A small contrastive audio-text model, trained from scratch.
Model: encoder arch jasper, encoder norm batchnorm, encoder activation relu, text encoder layers 8, text encoder activation gelu.
Training: soap at rate 0.0042, 7600 steps, batches of 256.
Data: trained on read English sentences (LibriTTS-R), 15625 training examples, 124.5 epochs.
Rows from block 2 of the audio encoder, named by matrix and row number. Rows with one number belong to one channel. Each number is 200 + 40 x the weight over its row's rms, rounded and kept within 0 to 999. All counts start at 0. After the name is the row's rms in percent of the matrix's.
# convs0: first width-9 conv (encoder.blocks.2.convs.0.weight, 128x128x9), inputs 60-74, a 9 kernel for each
# convs1: second width-9 conv (encoder.blocks.2.convs.1.weight, 128x128x9, transposed), outputs 60-74, a 9 kernel for each
convs0.64,095,214,220,127,205,214,200,171,200,193,200,231,269,196,248,218,208,187,216,257,176,210,6,187,153,111,210,176,204,200,220,227,131,276,144,181,179,193,169,197,193,173,195,200,131,182,293,189,209,218,246,247,262,257,224,207,250,209,195,183,204,202,171,92,180,230,188,196,238,242,253,174,236,254,185,198,230,267,237,189,191,160,135,190,246,305,223,232,190,241,176,210,203,305,213,293,206,215,138,201,55,137,121,31,127,185,201,217,206,203,342,261,168,259,192,164,194,199,222,333,209,183,103,187,225,145,180,210,216,209,138,245,203,160,224,211
convs1.64,094,162,200,163,146,200,176,222,258,249,181,222,200,177,219,175,239,215,167,220,200,209,253,196,207,266,202,231,167,180,204,125,200,157,197,132,195,202,291,210,183,142,170,173,258,249,173,199,205,245,199,203,193,191,183,188,182,220,121,161,213,193,209,193,135,208,210,199,200,252,238,198,187,200,188,225,189,162,125,182,167,184,232,201,147,194,214,81,169,200,210,213,182,170,228,165,183,214,203,198,235,144,141,188,200,202,283,246,219,225,239,183,211,181,225,201,172,242,192,191,193,191,181,225,280,301,257,293,219,143,237,145,205,194,149,155
convs0.65,086,193,206,198,243,240,182,220,209,201,200,251,200,199,264,204,222,228,240,238,238,200,171,169,219,225,194,154,205,125,207,282,248,201,192,193,222,182,205,200,238,233,219,187,100,191,237,177,210,170,192,148,235,148,208,161,200,201,211,202,175,267,195,214,198,196,161,201,219,198,174,200,183,197,183,180,185,258,232,209,214,202,314,224,324,138,190,232,191,157,205,198,184,199,273,182,225,196,192,214,198,200,162,208,321,212,304,176,147,187,178,182,249,209,224,285,206,266,202,226,155,245,186,218,235,243,224,130,200,120,275,223,183,166,189,250
convs1.65,088,138,150,207,159,184,150,137,165,170,216,214,165,184,170,214,203,198,203,202,188,164,146,203,297,213,226,215,179,160,217,230,196,206,195,270,145,230,257,225,153,180,104,162,220,212,199,206,209,204,139,228,213,183,218,288,197,184,178,120,159,112,186,175,231,258,187,202,118,194,211,224,236,157,115,194,220,261,278,200,168,187,169,168,194,205,202,201,195,197,202,220,224,200,213,289,244,199,263,198,200,264,154,248,134,182,150,230,138,197,208,209,208,184,193,110,144,147,228,234,83,165,174,152,201,210,206,201,217,224,288,216,117,214,97,190
convs0.66,079,223,239,201,154,166,212,198,240,219,199,185,224,200,203,186,248,205,170,178,173,178,210,204,261,219,197,202,216,208,202,182,185,157,87,195,207,257,75,280,191,165,279,206,229,133,216,205,217,213,216,156,202,188,205,194,225,204,203,194,247,233,235,203,153,200,230,221,182,240,175,176,224,158,219,146,174,213,204,212,136,225,236,197,203,212,123,143,140,207,129,189,205,198,189,204,193,227,224,218,185,128,140,178,198,196,200,197,187,204,241,198,217,198,258,281,202,173,125,186,283,262,210,138,183,204,188,184,256,197,158,128,109,236,147,206
convs1.66,078,183,213,179,152,182,203,204,239,215,134,186,243,241,225,176,212,217,185,205,204,196,189,219,258,205,161,199,233,221,209,164,151,194,187,174,230,165,317,332,178,209,131,171,205,195,184,176,205,220,260,197,219,186,196,203,159,178,215,182,197,167,162,97,214,187,207,145,176,192,213,184,304,173,180,179,189,186,218,174,202,186,158,188,204,236,240,186,355,167,197,166,155,149,200,161,85,198,183,243,249,209,183,186,116,183,201,174,211,187,206,200,338,259,149,179,142,200,202,214,200,197,211,241,230,183,237,203,191,202,200,195,195,184,204,166
convs0.67,102,192,221,228,122,206,199,176,285,231,192,178,199,224,239,258,188,190,210,241,285,201,179,159,214,181,274,140,132,135,197,141,203,192,172,227,213,193,226,209,184,253,295,179,193,191,199,218,151,178,167,124,211,113,176,200,202,180,207,227,180,191,192,190,184,210,181,96,187,190,215,194,187,179,210,176,153,227,233,197,196,205,184,201,154,191,203,278,238,186,140,200,243,252,204,184,185,245,166,184,140,205,279,152,141,241,165,293,179,195,251,158,228,168,197,189,173,233,257,241,198,148,131,163,206,194,179,213,216,233,162,175,169,243,207,139
convs1.67,101,181,218,173,176,200,152,176,125,239,194,202,218,194,164,142,208,146,208,302,297,241,199,138,187,200,168,229,183,215,151,175,218,216,184,224,247,196,205,224,312,155,168,179,220,198,186,157,215,169,212,269,233,228,189,176,173,166,207,141,166,181,201,212,194,209,221,208,126,176,214,235,114,221,216,305,147,212,205,201,231,224,165,143,249,199,239,195,162,261,212,245,105,187,194,184,199,210,212,284,303,224,202,200,205,175,172,86,238,146,239,228,196,129,202,211,151,230,194,216,211,156,211,193,206,189,223,203,188,211,177,173,141,117,200,191
convs0.68,100,239,229,200,185,253,208,214,175,174,226,207,203,199,157,224,219,288,205,97,167,267,191,204,193,186,165,235,207,222,144,188,203,219,201,192,200,188,95,230,233,177,256,195,171,230,166,204,206,210,195,160,253,201,176,219,250,200,117,218,253,217,196,208,216,255,229,79,169,245,204,274,158,191,167,186,180,160,191,184,225,213,238,298,83,142,197,178,210,204,199,228,228,271,150,185,178,164,200,130,200,268,159,215,101,209,251,118,175,176,191,197,202,209,219,205,160,191,189,227,169,192,200,155,208,206,230,155,201,209,195,203,209,220,226,164
convs1.68,104,203,174,165,208,256,197,184,239,197,192,159,182,189,208,272,274,115,195,272,195,184,225,177,244,158,151,206,250,187,179,222,221,234,135,133,186,169,196,309,231,149,288,175,196,158,198,160,208,158,197,233,202,192,261,210,191,188,222,152,187,182,186,246,203,228,192,147,200,223,242,157,235,215,211,57,282,172,208,227,170,197,175,190,236,211,130,109,246,168,261,236,227,178,138,196,249,232,175,215,223,184,199,159,111,131,280,266,213,197,241,245,243,240,199,184,180,170,128,199,190,195,248,159,159,218,209,184,200,186,241,186,201,177,209,190
convs0.69,105,259,223,184,201,129,247,80,163,171,269,203,179,202,223,202,257,131,160,186,181,211,262,144,214,149,186,199,218,245,188,244,157,192,125,222,130,186,241,166,152,149,70,191,250,165,200,218,162,160,132,201,195,195,202,200,200,276,184,179,162,205,191,187,250,232,171,254,224,242,175,92,221,200,251,212,181,203,189,230,183,289,147,237,231,196,199,206,163,196,177,119,140,172,195,311,269,208,187,141,190,197,133,192,240,156,222,161,194,218,206,210,172,181,214,228,137,191,198,284,275,254,278,131,151,186,215,216,253,194,201,236,200,185,204,215
convs1.69,108,221,215,205,170,216,245,205,197,207,189,181,137,157,230,197,180,171,181,209,212,198,129,198,184,219,153,201,221,189,217,214,132,166,230,208,256,243,204,212,72,219,193,195,213,174,224,165,233,192,201,154,204,187,199,213,184,202,229,170,200,267,209,228,250,213,251,197,202,129,197,223,242,197,296,172,63,225,236,214,193,260,206,191,203,102,224,198,168,195,265,180,274,293,229,194,193,198,199,176,168,227,109,187,217,188,216,217,161,231,134,145,220,78,203,283,181,213,150,230,177,144,275,156,211,163,171,190,190,170,165,203,77,195,201,203
convs0.70,110,205,254,227,226,147,160,200,174,173,198,185,205,183,184,186,242,170,177,235,109,215,223,258,256,260,199,169,201,156,168,214,228,236,206,205,257,211,198,171,198,304,206,67,273,232,211,178,222,166,207,252,138,183,191,205,202,177,205,241,168,206,199,183,199,239,191,192,232,201,209,165,233,195,161,190,280,208,122,275,184,199,189,205,246,200,194,155,166,225,191,208,194,203,251,199,173,224,254,246,197,209,177,144,272,245,106,258,241,234,199,239,201,195,205,240,161,200,170,173,204,180,222,109,212,192,197,146,214,194,104,147,294,211,172,233
convs1.70,113,201,101,179,171,169,218,186,193,147,198,180,200,213,186,192,195,278,228,173,220,203,266,133,200,200,212,172,291,278,135,229,212,114,178,203,146,197,124,378,204,197,204,155,177,232,171,187,202,238,224,195,204,208,194,223,114,146,132,169,216,190,225,224,247,188,180,217,72,205,136,195,150,215,211,162,226,319,180,239,196,210,185,170,211,199,106,209,239,176,196,192,220,183,204,137,210,185,189,201,175,211,256,176,159,248,124,296,229,245,188,200,172,301,173,89,234,119,208,188,202,189,188,224,133,199,200,195,265,207,150,277,174,203,109,186
convs0.71,113,194,201,220,198,207,162,200,247,198,211,231,233,178,228,175,193,201,123,213,183,181,192,266,198,211,135,199,181,200,226,216,159,194,242,96,231,209,215,180,175,262,125,184,190,288,174,200,251,135,175,209,268,244,217,206,194,177,199,172,208,219,167,196,162,194,156,205,163,208,242,199,202,173,210,239,185,251,194,176,255,179,208,170,161,199,240,173,212,167,198,186,206,256,201,166,167,179,196,153,159,253,198,188,197,230,241,159,194,187,182,213,282,270,199,144,163,176,140,162,205,232,246,55,146,178,224,201,212,192,211,298,215,79,181,235
convs1.71,121,267,207,191,217,216,157,214,212,144,183,180,202,221,250,260,151,180,235,110,219,160,204,197,206,191,231,221,136,193,201,164,208,217,197,231,230,212,123,210,166,178,148,219,215,129,236,230,214,122,215,230,191,184,254,232,171,192,205,277,175,165,166,193,202,188,252,218,185,188,275,266,247,203,197,162,199,194,200,228,185,203,142,205,103,212,332,174,209,359,144,201,196,240,187,216,180,179,235,290,164,278,190,270,226,186,233,207,221,179,160,286,166,154,227,200,232,214,161,186,205,209,125,321,207,254,216,188,173,201,195,186,298,201,184,179
convs0.72,137,189,183,185,210,201,225,151,208,190,176,197,159,193,274,192,201,210,202,200,196,195,202,160,115,217,227,266,201,219,165,204,202,198,185,218,199,170,176,218,276,83,215,329,169,198,218,160,194,191,248,199,173,232,147,175,239,180,180,197,195,253,169,194,184,227,167,312,195,201,203,134,200,169,190,252,145,212,204,264,167,219,175,223,237,199,185,241,171,182,205,151,205,239,266,177,151,183,192,220,211,77,206,304,241,51,252,213,185,152,198,248,183,217,174,174,180,241,241,222,220,130,197,181,241,249,182,231,172,195,284,261,59,204,276,209
convs1.72,138,230,146,280,213,159,214,220,200,206,216,177,258,169,197,197,181,197,213,188,205,121,200,223,257,199,199,229,246,236,166,108,258,171,194,218,189,303,231,204,210,210,160,220,114,206,244,156,250,208,248,194,218,185,171,171,193,155,217,197,265,203,157,160,204,299,145,200,198,241,160,232,180,195,199,191,183,221,210,281,194,204,204,280,158,167,207,229,214,176,219,227,163,173,179,180,211,158,207,187,211,98,180,189,228,260,226,202,233,170,231,179,118,212,205,97,237,183,183,141,190,243,177,172,163,182,225,147,247,138,157,181,175,268,206,256
convs0.73,096,174,201,156,178,178,215,200,170,167,251,190,214,198,151,153,202,198,171,177,246,209,209,268,83,212,243,181,166,159,123,149,230,217,223,215,104,255,188,164,234,162,183,187,252,142,138,178,203,197,198,211,224,197,174,219,214,187,189,195,189,200,208,201,203,166,202,177,210,129,185,231,159,223,228,169,188,175,241,222,217,221,155,238,141,167,179,134,172,202,186,260,238,203,177,202,307,151,201,201,182,172,181,264,198,258,200,260,310,186,201,207,127,175,189,208,175,205,251,222,216,139,217,186,198,234,248,227,335,214,229,196,199,176,210,251
convs1.73,104,195,238,123,275,234,84,110,228,219,179,206,133,201,198,152,207,324,202,237,145,223,258,118,157,191,200,185,175,243,189,197,229,178,227,233,213,298,124,190,199,196,114,169,270,198,152,200,217,195,243,162,258,216,203,160,239,333,176,199,199,165,171,138,199,197,159,208,291,210,107,183,218,130,201,188,184,209,189,226,181,221,219,121,211,214,196,221,213,201,216,159,194,154,160,212,167,193,184,194,131,191,207,198,270,198,170,210,191,188,276,160,172,137,166,165,319,242,199,252,191,143,191,205,200,128,168,196,156,236,197,232,141,200,130,197
convs0.74,096,155,168,207,185,194,203,190,205,160,209,187,165,176,184,186,283,265,219,242,201,216,136,303,160,193,144,239,233,188,123,174,227,206,155,182,236,204,179,168,92,273,259,308,92,191,241,224,195,212,171,126,289,219,241,201,253,242,285,201,197,200,184,184,226,204,202,200,130,164,202,290,204,164,120,131,226,199,196,179,153,223,250,220,131,198,171,208,197,187,192,243,188,238,320,120,203,194,236,219,168,158,200,99,266,288,211,131,205,216,210,201,271,198,214,181,181,173,236,177,265,251,226,145,104,142,192,244,162,211,177,170,233,237,193,136
convs1.74,098,190,183,154,223,199,223,236,171,203,213,278,132,209,180,171,214,158,185,199,170,183,207,182,280,204,218,239,254,108,209,246,200,147,210,202,216,165,212,279,246,167,158,161,196,228,163,191,100,241,118,146,140,172,247,187,160,144,170,261,187,165,198,116,197,146,195,160,229,137,195,298,239,187,216,171,214,321,281,229,140,227,200,202,295,107,112,214,175,197,187,191,257,191,208,271,297,141,177,144,207,236,188,174,317,193,178,185,201,168,152,253,181,200,198,195,295,163,187,210,183,217,241,228,201,236,166,123,199,116,166,312,180,207,173,249
convs0.75,105,197,212,174,206,225,195,212,186,153,240,235,223,123,135,188,240,203,219,204,195,200,120,191,271,217,221,166,187,176,185,227,194,172,173,198,198,207,256,186,176,200,169,233,228,176,197,203,204,192,216,165,248,194,194,227,171,251,200,187,195,203,211,173,226,157,183,133,225,298,136,159,109,216,164,270,175,260,227,258,187,182,209,245,188,180,140,166,196,157,151,192,221,232,203,224,119,280,201,167,216,169,182,208,193,165,210,247,196,201,257,227,177,234,216,196,189,197,206,189,202,194,209,203,153,166,251,200,182,223,142,201,207,141,262,197
convs1.75,108,335,225,333,270,168,200,232,155,183,233,219,180,205,166,198,193,196,218,201,252,184,200,149,228,168,163,199,217,205,105,182,209,304,351,200,195,194,196,251,236,202,221,223,219,157,225,168,321,192,150,166,190,202,181,189,105,198,221,194,187,162,171,268,229,161,234,177,205,162,282,246,194,231,197,95,78,320,244,135,182,193,195,208,227,134,199,233,195,169,217,218,187,234,276,200,226,167,207,186,175,196,172,268,221,210,173,195,216,193,172,194,171,258,202,225,115,199,233,230,184,194,166,201,176,190,240,201,133,223,235,197,197,245,260,219
convs0.76,110,171,214,183,220,264,197,234,206,200,167,199,206,179,158,227,156,243,237,204,202,125,242,200,174,129,234,188,196,196,165,175,228,178,225,183,198,207,253,150,312,163,161,127,211,209,173,197,202,161,168,204,200,202,276,194,205,179,221,189,210,201,191,196,180,139,205,263,203,241,218,230,210,173,193,186,199,188,208,187,166,233,113,209,206,191,155,182,181,144,190,169,164,255,196,190,201,194,205,201,176,233,139,177,250,157,195,149,172,186,208,167,251,234,286,192,206,223,208,210,216,211,184,281,151,91,206,170,186,193,156,218,228,145,253,180
convs1.76,099,169,241,200,206,282,187,154,228,199,193,200,268,256,178,268,232,176,202,312,187,203,127,202,166,222,203,176,194,189,199,198,183,180,242,183,167,212,207,111,250,189,227,238,176,224,242,188,224,197,206,211,199,200,196,205,184,188,163,145,176,203,218,193,189,214,193,174,217,194,304,233,126,194,236,251,189,192,200,115,185,168,176,148,251,185,149,225,163,202,328,180,205,214,204,204,202,189,213,200,255,156,139,153,191,150,254,202,257,200,192,119,285,207,171,202,235,140,231,126,321,283,149,229,180,213,167,154,194,160,201,203,186,210,162,271
convs0.77,081,243,266,276,211,236,189,200,200,185,188,172,150,203,233,234,240,331,255,175,228,140,215,214,192,172,300,225,276,117,222,163,265,255,243,229,122,198,144,190,285,197,187,174,199,276,168,197,148,250,162,182,208,151,118,205,237,197,200,119,228,201,158,204,167,264,177,239,215,319,217,225,217,232,269,287,176,236,209,189,233,251,164,214,148,178,234,286,367,347,348,202,216,188,206,171,201,205,204,191,179,276,203,168,135,189,207,262,214,193,195,183,223,123,189,174,223,192,177,168,198,249,220,225,135,203,201,198,216,105,216,261,93,231,244,250
convs1.77,084,219,179,223,131,202,225,140,194,194,216,179,199,234,193,107,205,207,225,244,215,200,251,167,193,195,268,196,229,121,156,156,176,195,66,147,211,135,242,249,201,180,289,208,173,196,262,199,186,219,189,229,253,201,226,192,236,236,205,168,201,218,219,201,175,117,122,155,243,222,232,279,219,106,174,206,161,226,193,237,131,70,107,184,148,213,160,209,200,204,218,208,129,221,198,226,175,248,242,242,112,168,186,189,247,153,206,172,168,173,219,204,188,200,156,201,223,188,133,237,225,188,201,202,184,152,197,123,188,168,196,216,158,215,154,267
convs0.78,115,204,186,175,182,205,199,206,206,197,203,250,179,166,269,225,225,232,209,124,208,220,214,226,205,229,135,225,203,183,161,247,231,200,194,188,155,166,220,200,169,209,152,205,200,319,190,279,200,199,177,195,169,181,207,177,205,200,171,206,193,202,219,217,178,210,202,144,187,192,183,125,234,180,247,191,194,80,263,179,169,215,165,174,179,233,213,247,273,205,225,163,222,141,204,205,324,204,173,215,195,268,202,217,231,189,175,188,202,116,186,135,212,181,243,220,218,224,206,267,118,220,195,230,191,156,181,192,214,241,196,296,256,180,252,190
convs1.78,105,172,203,215,168,348,179,206,120,204,160,266,168,208,237,183,168,155,217,200,186,190,199,197,212,235,201,222,185,247,86,184,265,182,225,201,180,269,206,204,202,154,277,145,162,216,178,210,256,210,198,196,234,250,207,200,211,204,288,154,188,205,176,195,226,267,207,164,149,162,221,300,153,211,194,188,162,189,148,196,171,196,153,250,118,214,266,271,200,256,192,206,182,271,184,249,111,191,172,221,200,191,237,213,225,197,195,147,152,177,198,240,91,268,148,192,201,203,190,188,233,196,165,177,161,186,215,231,219,172,182,140,240,249,181,255
convs0.79,101,147,217,195,190,237,184,192,195,191,193,219,197,210,174,176,187,181,163,194,235,255,159,193,156,207,132,170,225,193,188,208,167,216,241,115,184,205,146,147,270,151,173,182,203,211,178,163,205,185,213,271,216,205,201,212,196,149,169,182,206,192,198,152,198,197,237,142,158,194,181,191,189,288,210,158,161,190,151,205,197,130,226,195,258,246,185,202,183,166,230,174,218,307,244,265,175,195,186,215,199,233,248,177,175,233,219,200,236,208,122,201,200,247,198,173,184,242,223,177,210,190,138,220,206,204,165,205,232,217,183,146,236,237,204,244
convs1.79,094,194,217,210,198,164,315,204,256,249,194,190,172,201,213,189,200,198,181,170,160,233,181,199,256,166,243,242,215,192,195,234,205,269,205,223,171,171,202,251,206,136,76,206,211,200,174,155,216,157,216,204,227,225,246,189,276,194,211,207,264,143,160,200,220,176,196,205,195,258,209,190,191,244,189,247,195,208,154,169,189,212,262,197,196,271,192,131,111,207,144,181,211,219,320,212,239,162,95,137,158,115,169,212,217,177,191,216,174,280,196,189,137,138,199,218,197,195,213,190,195,188,143,155,168,241,200,250,161,224,233,231,224,216,215,204
convs0.80,080,221,190,206,191,191,192,188,133,198,219,229,188,193,190,180,199,193,199,211,217,195,180,162,209,208,209,347,224,202,186,254,223,100,180,122,150,203,256,141,173,113,167,217,218,195,205,200,203,197,168,131,156,198,179,126,162,137,170,201,240,266,215,165,225,202,199,201,186,195,152,185,208,142,166,174,177,155,204,199,157,196,256,199,198,199,180,251,197,200,217,183,127,251,222,228,200,200,200,161,267,190,199,202,186,194,128,278,146,191,197,198,156,205,193,181,132,205,212,215,220,179,126,184,195,184,202,169,195,269,210,190,190,156,199,234
convs1.80,080,196,200,217,199,201,141,86,158,149,210,209,187,208,230,213,212,190,210,170,167,160,155,201,230,194,177,208,219,196,234,268,341,254,214,224,200,227,304,298,104,143,172,249,203,217,229,207,250,203,201,192,163,160,201,190,206,269,301,201,203,133,116,197,335,288,194,127,150,191,184,202,220,338,337,199,169,236,260,167,171,159,150,157,200,220,215,185,223,248,203,192,173,216,220,231,200,354,232,224,200,187,184,223,253,198,211,185,188,204,219,200,215,253,193,153,187,215,195,172,208,196,151,207,223,193,171,181,204,127,181,227,201,177,186,189
convs0.81,099,128,170,186,214,232,208,197,313,188,182,149,163,170,251,200,206,160,200,196,134,78,157,187,189,282,208,208,220,159,226,248,202,183,204,171,172,197,212,171,250,122,177,216,183,218,195,194,224,145,242,176,171,269,201,245,162,138,206,189,196,193,196,231,223,202,152,225,190,214,183,217,256,239,153,203,232,205,163,241,201,190,180,257,186,224,160,150,167,226,163,193,200,202,216,237,176,169,160,265,179,217,179,229,275,154,175,217,179,200,162,192,133,209,211,163,212,223,172,156,160,178,261,215,129,142,212,239,147,186,209,216,244,237,163,235
convs1.81,098,328,114,208,217,175,263,204,190,215,141,164,183,195,175,207,203,201,182,200,183,137,153,211,120,202,210,194,216,183,283,200,237,233,202,206,180,251,128,164,234,244,174,147,208,195,217,194,144,273,156,231,244,227,225,197,193,183,208,199,255,187,201,198,174,209,252,225,188,206,193,272,196,198,200,240,313,260,183,251,170,196,219,234,189,162,217,262,205,180,184,234,220,249,212,160,279,207,295,218,197,181,158,221,223,168,202,144,188,191,236,244,167,167,205,132,213,206,227,201,200,183,175,176,164,141,228,155,222,232,199,142,217,240,181,161
convs0.82,090,164,252,200,247,198,231,170,263,269,146,191,194,240,287,224,259,260,217,208,194,235,209,179,249,210,189,190,203,196,285,213,309,149,234,157,249,197,179,266,161,167,194,208,213,191,213,246,224,256,193,215,170,224,169,265,196,248,224,250,206,163,240,180,196,263,226,209,200,242,159,233,232,200,267,205,270,192,170,195,190,217,161,158,193,154,160,185,216,244,188,208,176,229,243,195,202,165,190,192,191,176,178,166,219,187,269,233,203,176,200,216,198,197,183,197,234,238,229,220,188,274,298,243,307,302,254,189,221,175,214,176,276,205,268,169
convs1.82,091,169,235,260,148,170,207,189,207,143,254,230,219,219,180,176,218,208,228,157,182,205,208,180,249,157,205,195,194,237,200,272,211,287,229,215,210,223,279,211,181,168,212,160,179,212,232,178,308,224,252,187,199,188,227,187,172,208,101,223,168,167,244,194,204,204,218,127,181,199,167,189,195,185,137,141,200,241,180,193,225,222,206,208,154,197,150,197,193,272,193,191,102,156,192,112,196,205,171,238,211,115,250,207,154,242,257,215,197,196,235,215,200,188,197,232,256,251,242,189,222,137,164,177,168,198,200,168,128,196,131,208,231,196,157,190
convs0.83,090,246,202,190,199,193,196,255,205,218,173,194,192,207,235,219,206,178,192,200,319,230,171,93,175,250,200,204,212,144,172,238,258,188,210,217,224,210,208,199,166,200,194,226,197,196,236,208,201,163,127,197,184,182,220,183,158,150,161,184,227,159,170,199,201,147,223,226,204,166,193,208,210,143,199,156,264,217,209,204,264,180,234,195,180,194,197,219,199,264,167,214,195,193,224,222,185,204,249,214,119,189,212,274,155,176,213,233,246,193,196,194,202,206,207,188,176,181,215,158,200,205,177,180,144,200,189,92,170,256,334,253,204,182,205,199
convs1.83,087,151,231,206,251,153,201,278,221,196,194,190,218,139,213,248,138,211,203,231,134,192,183,143,198,160,233,184,201,219,222,276,246,199,178,168,138,207,214,288,228,124,236,307,210,193,244,167,211,194,192,185,206,170,193,234,189,188,237,248,182,218,238,174,212,197,172,183,131,213,194,201,307,263,179,236,220,228,197,204,208,235,217,174,297,202,151,203,200,199,228,201,122,205,248,135,229,182,215,234,138,137,200,232,205,219,148,262,200,209,219,184,239,190,192,207,197,162,246,198,153,202,156,137,185,183,146,164,202,215,194,223,232,229,131,200
convs0.84,125,198,163,229,238,215,196,182,182,201,235,145,118,244,211,249,272,182,243,231,110,255,221,100,291,185,198,194,184,183,170,251,148,196,209,179,211,200,185,179,262,275,211,158,218,181,213,260,211,160,268,187,127,196,208,200,182,208,209,185,136,231,256,194,217,101,197,196,137,131,253,264,212,248,123,200,263,206,152,201,202,176,214,185,207,194,184,203,189,171,200,206,217,160,262,246,144,204,191,192,242,149,206,164,133,247,211,185,208,218,145,230,197,190,193,236,196,217,205,202,202,161,138,243,209,233,151,210,235,157,140,136,295,233,222,140
convs1.84,123,112,220,227,259,173,367,154,172,200,228,267,203,202,259,189,237,173,220,245,190,179,199,217,231,200,230,188,204,91,305,200,169,153,228,176,285,201,200,187,257,219,208,166,127,160,181,166,187,259,182,238,205,211,210,229,225,179,191,220,248,195,190,199,180,224,183,280,194,245,180,210,228,218,207,220,203,209,67,256,321,162,189,154,263,189,231,169,236,178,190,193,206,279,216,168,225,253,139,198,197,156,176,268,224,217,258,194,139,215,242,201,199,198,216,197,212,173,244,170,212,285,208,135,171,223,206,263,171,153,135,179,183,192,210,189
convs0.85,101,189,220,131,200,235,218,208,226,179,227,195,160,181,196,203,239,210,197,232,167,205,170,224,145,187,202,198,164,230,165,157,185,185,203,201,163,186,230,185,176,216,182,227,201,248,197,187,211,168,204,191,232,205,218,196,217,212,232,239,205,216,146,199,175,227,236,204,169,227,242,165,202,227,271,181,260,240,230,145,227,206,178,230,204,174,200,155,233,198,213,176,159,260,128,169,156,176,202,180,189,175,253,150,204,198,202,133,189,185,211,213,260,195,189,223,215,225,207,175,204,218,218,305,201,118,184,205,190,180,205,171,209,118,224,183
convs1.85,107,248,205,206,183,256,99,160,223,209,236,220,168,158,185,185,208,221,148,168,220,233,303,228,239,206,159,114,225,172,222,288,211,180,210,196,200,147,245,174,224,173,175,193,204,259,252,187,203,200,214,183,203,199,149,203,161,115,235,267,245,253,281,200,175,196,187,56,138,244,242,322,206,157,199,231,199,190,121,200,201,165,269,196,41,266,268,194,282,241,188,177,222,235,204,190,196,244,198,186,197,142,203,196,178,194,169,130,268,178,162,195,131,179,258,224,172,190,171,202,337,364,218,187,187,142,195,200,183,172,183,178,133,205,195,191
convs0.86,132,193,187,232,173,222,195,208,170,249,178,208,207,210,244,192,201,202,194,208,194,224,304,183,183,273,182,214,202,144,214,214,154,217,264,144,175,180,227,183,136,199,277,174,202,228,169,203,242,288,138,190,217,269,212,189,170,227,243,162,186,205,211,201,201,195,256,195,201,171,142,207,177,179,223,115,95,202,181,214,199,190,250,187,149,216,189,193,226,239,171,196,243,148,203,192,234,255,187,178,185,159,256,198,180,251,224,230,207,194,278,249,119,163,207,232,183,209,204,252,184,197,185,117,185,201,220,143,256,218,115,235,267,186,159,203
convs1.86,122,161,146,244,189,232,203,195,271,201,211,154,203,182,170,132,202,185,168,187,148,206,244,251,153,219,233,200,218,206,212,236,115,167,160,200,206,187,177,201,236,197,204,187,189,243,192,198,243,234,127,268,211,249,203,158,241,173,240,126,166,243,172,219,198,204,208,212,99,251,158,121,258,159,187,159,168,210,180,134,275,192,201,224,162,215,210,151,229,250,194,235,280,212,186,207,207,192,127,183,169,182,145,146,202,120,252,187,171,178,282,183,226,172,299,201,184,209,163,186,200,229,175,218,198,204,185,162,144,196,178,214,251,202,150,216
convs0.87,082,334,196,176,198,174,151,189,249,190,243,200,195,230,160,184,241,224,224,246,197,271,241,220,193,212,198,314,224,273,156,187,127,173,188,208,223,241,132,253,182,198,202,256,125,247,223,189,135,162,195,192,193,255,261,206,202,201,194,187,185,202,201,200,233,151,204,165,219,200,235,170,203,161,357,183,197,200,204,200,201,184,234,191,206,191,178,208,201,201,200,196,151,165,225,248,227,263,210,184,139,217,246,202,147,189,155,172,192,204,179,170,243,231,195,206,234,240,208,222,125,217,180,198,214,201,174,217,249,233,309,110,193,201,201,175
convs1.87,087,183,151,251,200,244,186,185,201,166,216,208,215,239,240,225,106,198,201,163,251,186,193,199,239,227,227,174,177,170,195,202,181,179,199,210,222,141,161,168,163,208,188,163,161,203,157,128,210,200,195,200,207,302,193,237,233,175,213,231,221,215,199,189,199,243,227,208,181,189,245,118,205,277,180,193,265,243,155,168,90,198,256,242,258,215,253,185,196,204,182,180,168,279,225,221,192,197,190,190,279,196,206,254,198,204,177,184,182,184,196,173,206,153,195,209,164,212,165,178,131,196,173,196,184,159,197,178,226,270,234,248,243,221,182,185
convs0.88,083,201,153,142,106,159,199,218,238,194,120,201,203,198,234,199,207,150,197,196,200,220,201,273,170,200,200,277,190,197,172,249,190,183,135,236,180,196,148,335,239,205,241,177,240,215,255,182,151,231,187,217,237,197,212,214,147,182,186,165,192,159,200,199,210,199,196,219,191,210,144,237,205,215,250,253,206,253,231,238,194,219,199,203,216,153,200,200,257,221,165,250,216,206,216,202,189,224,222,187,219,206,293,239,214,183,148,207,243,219,212,148,229,201,211,195,167,146,172,179,203,247,231,199,177,190,201,191,174,188,317,167,202,206,166,210
convs1.88,089,249,114,167,191,172,224,207,213,214,184,208,186,213,170,152,271,200,120,120,133,169,216,182,197,200,206,184,198,229,222,242,215,233,208,204,188,201,213,213,182,191,201,157,196,196,185,205,88,195,212,146,195,200,226,200,227,158,127,210,218,209,200,258,241,181,162,247,191,162,200,209,305,119,168,202,201,176,183,233,200,189,167,204,218,228,92,122,207,301,187,193,140,204,197,271,182,203,211,282,126,200,203,193,210,168,177,273,134,219,155,213,201,195,206,244,198,131,198,164,209,210,301,183,133,199,183,165,179,196,207,149,200,155,202,207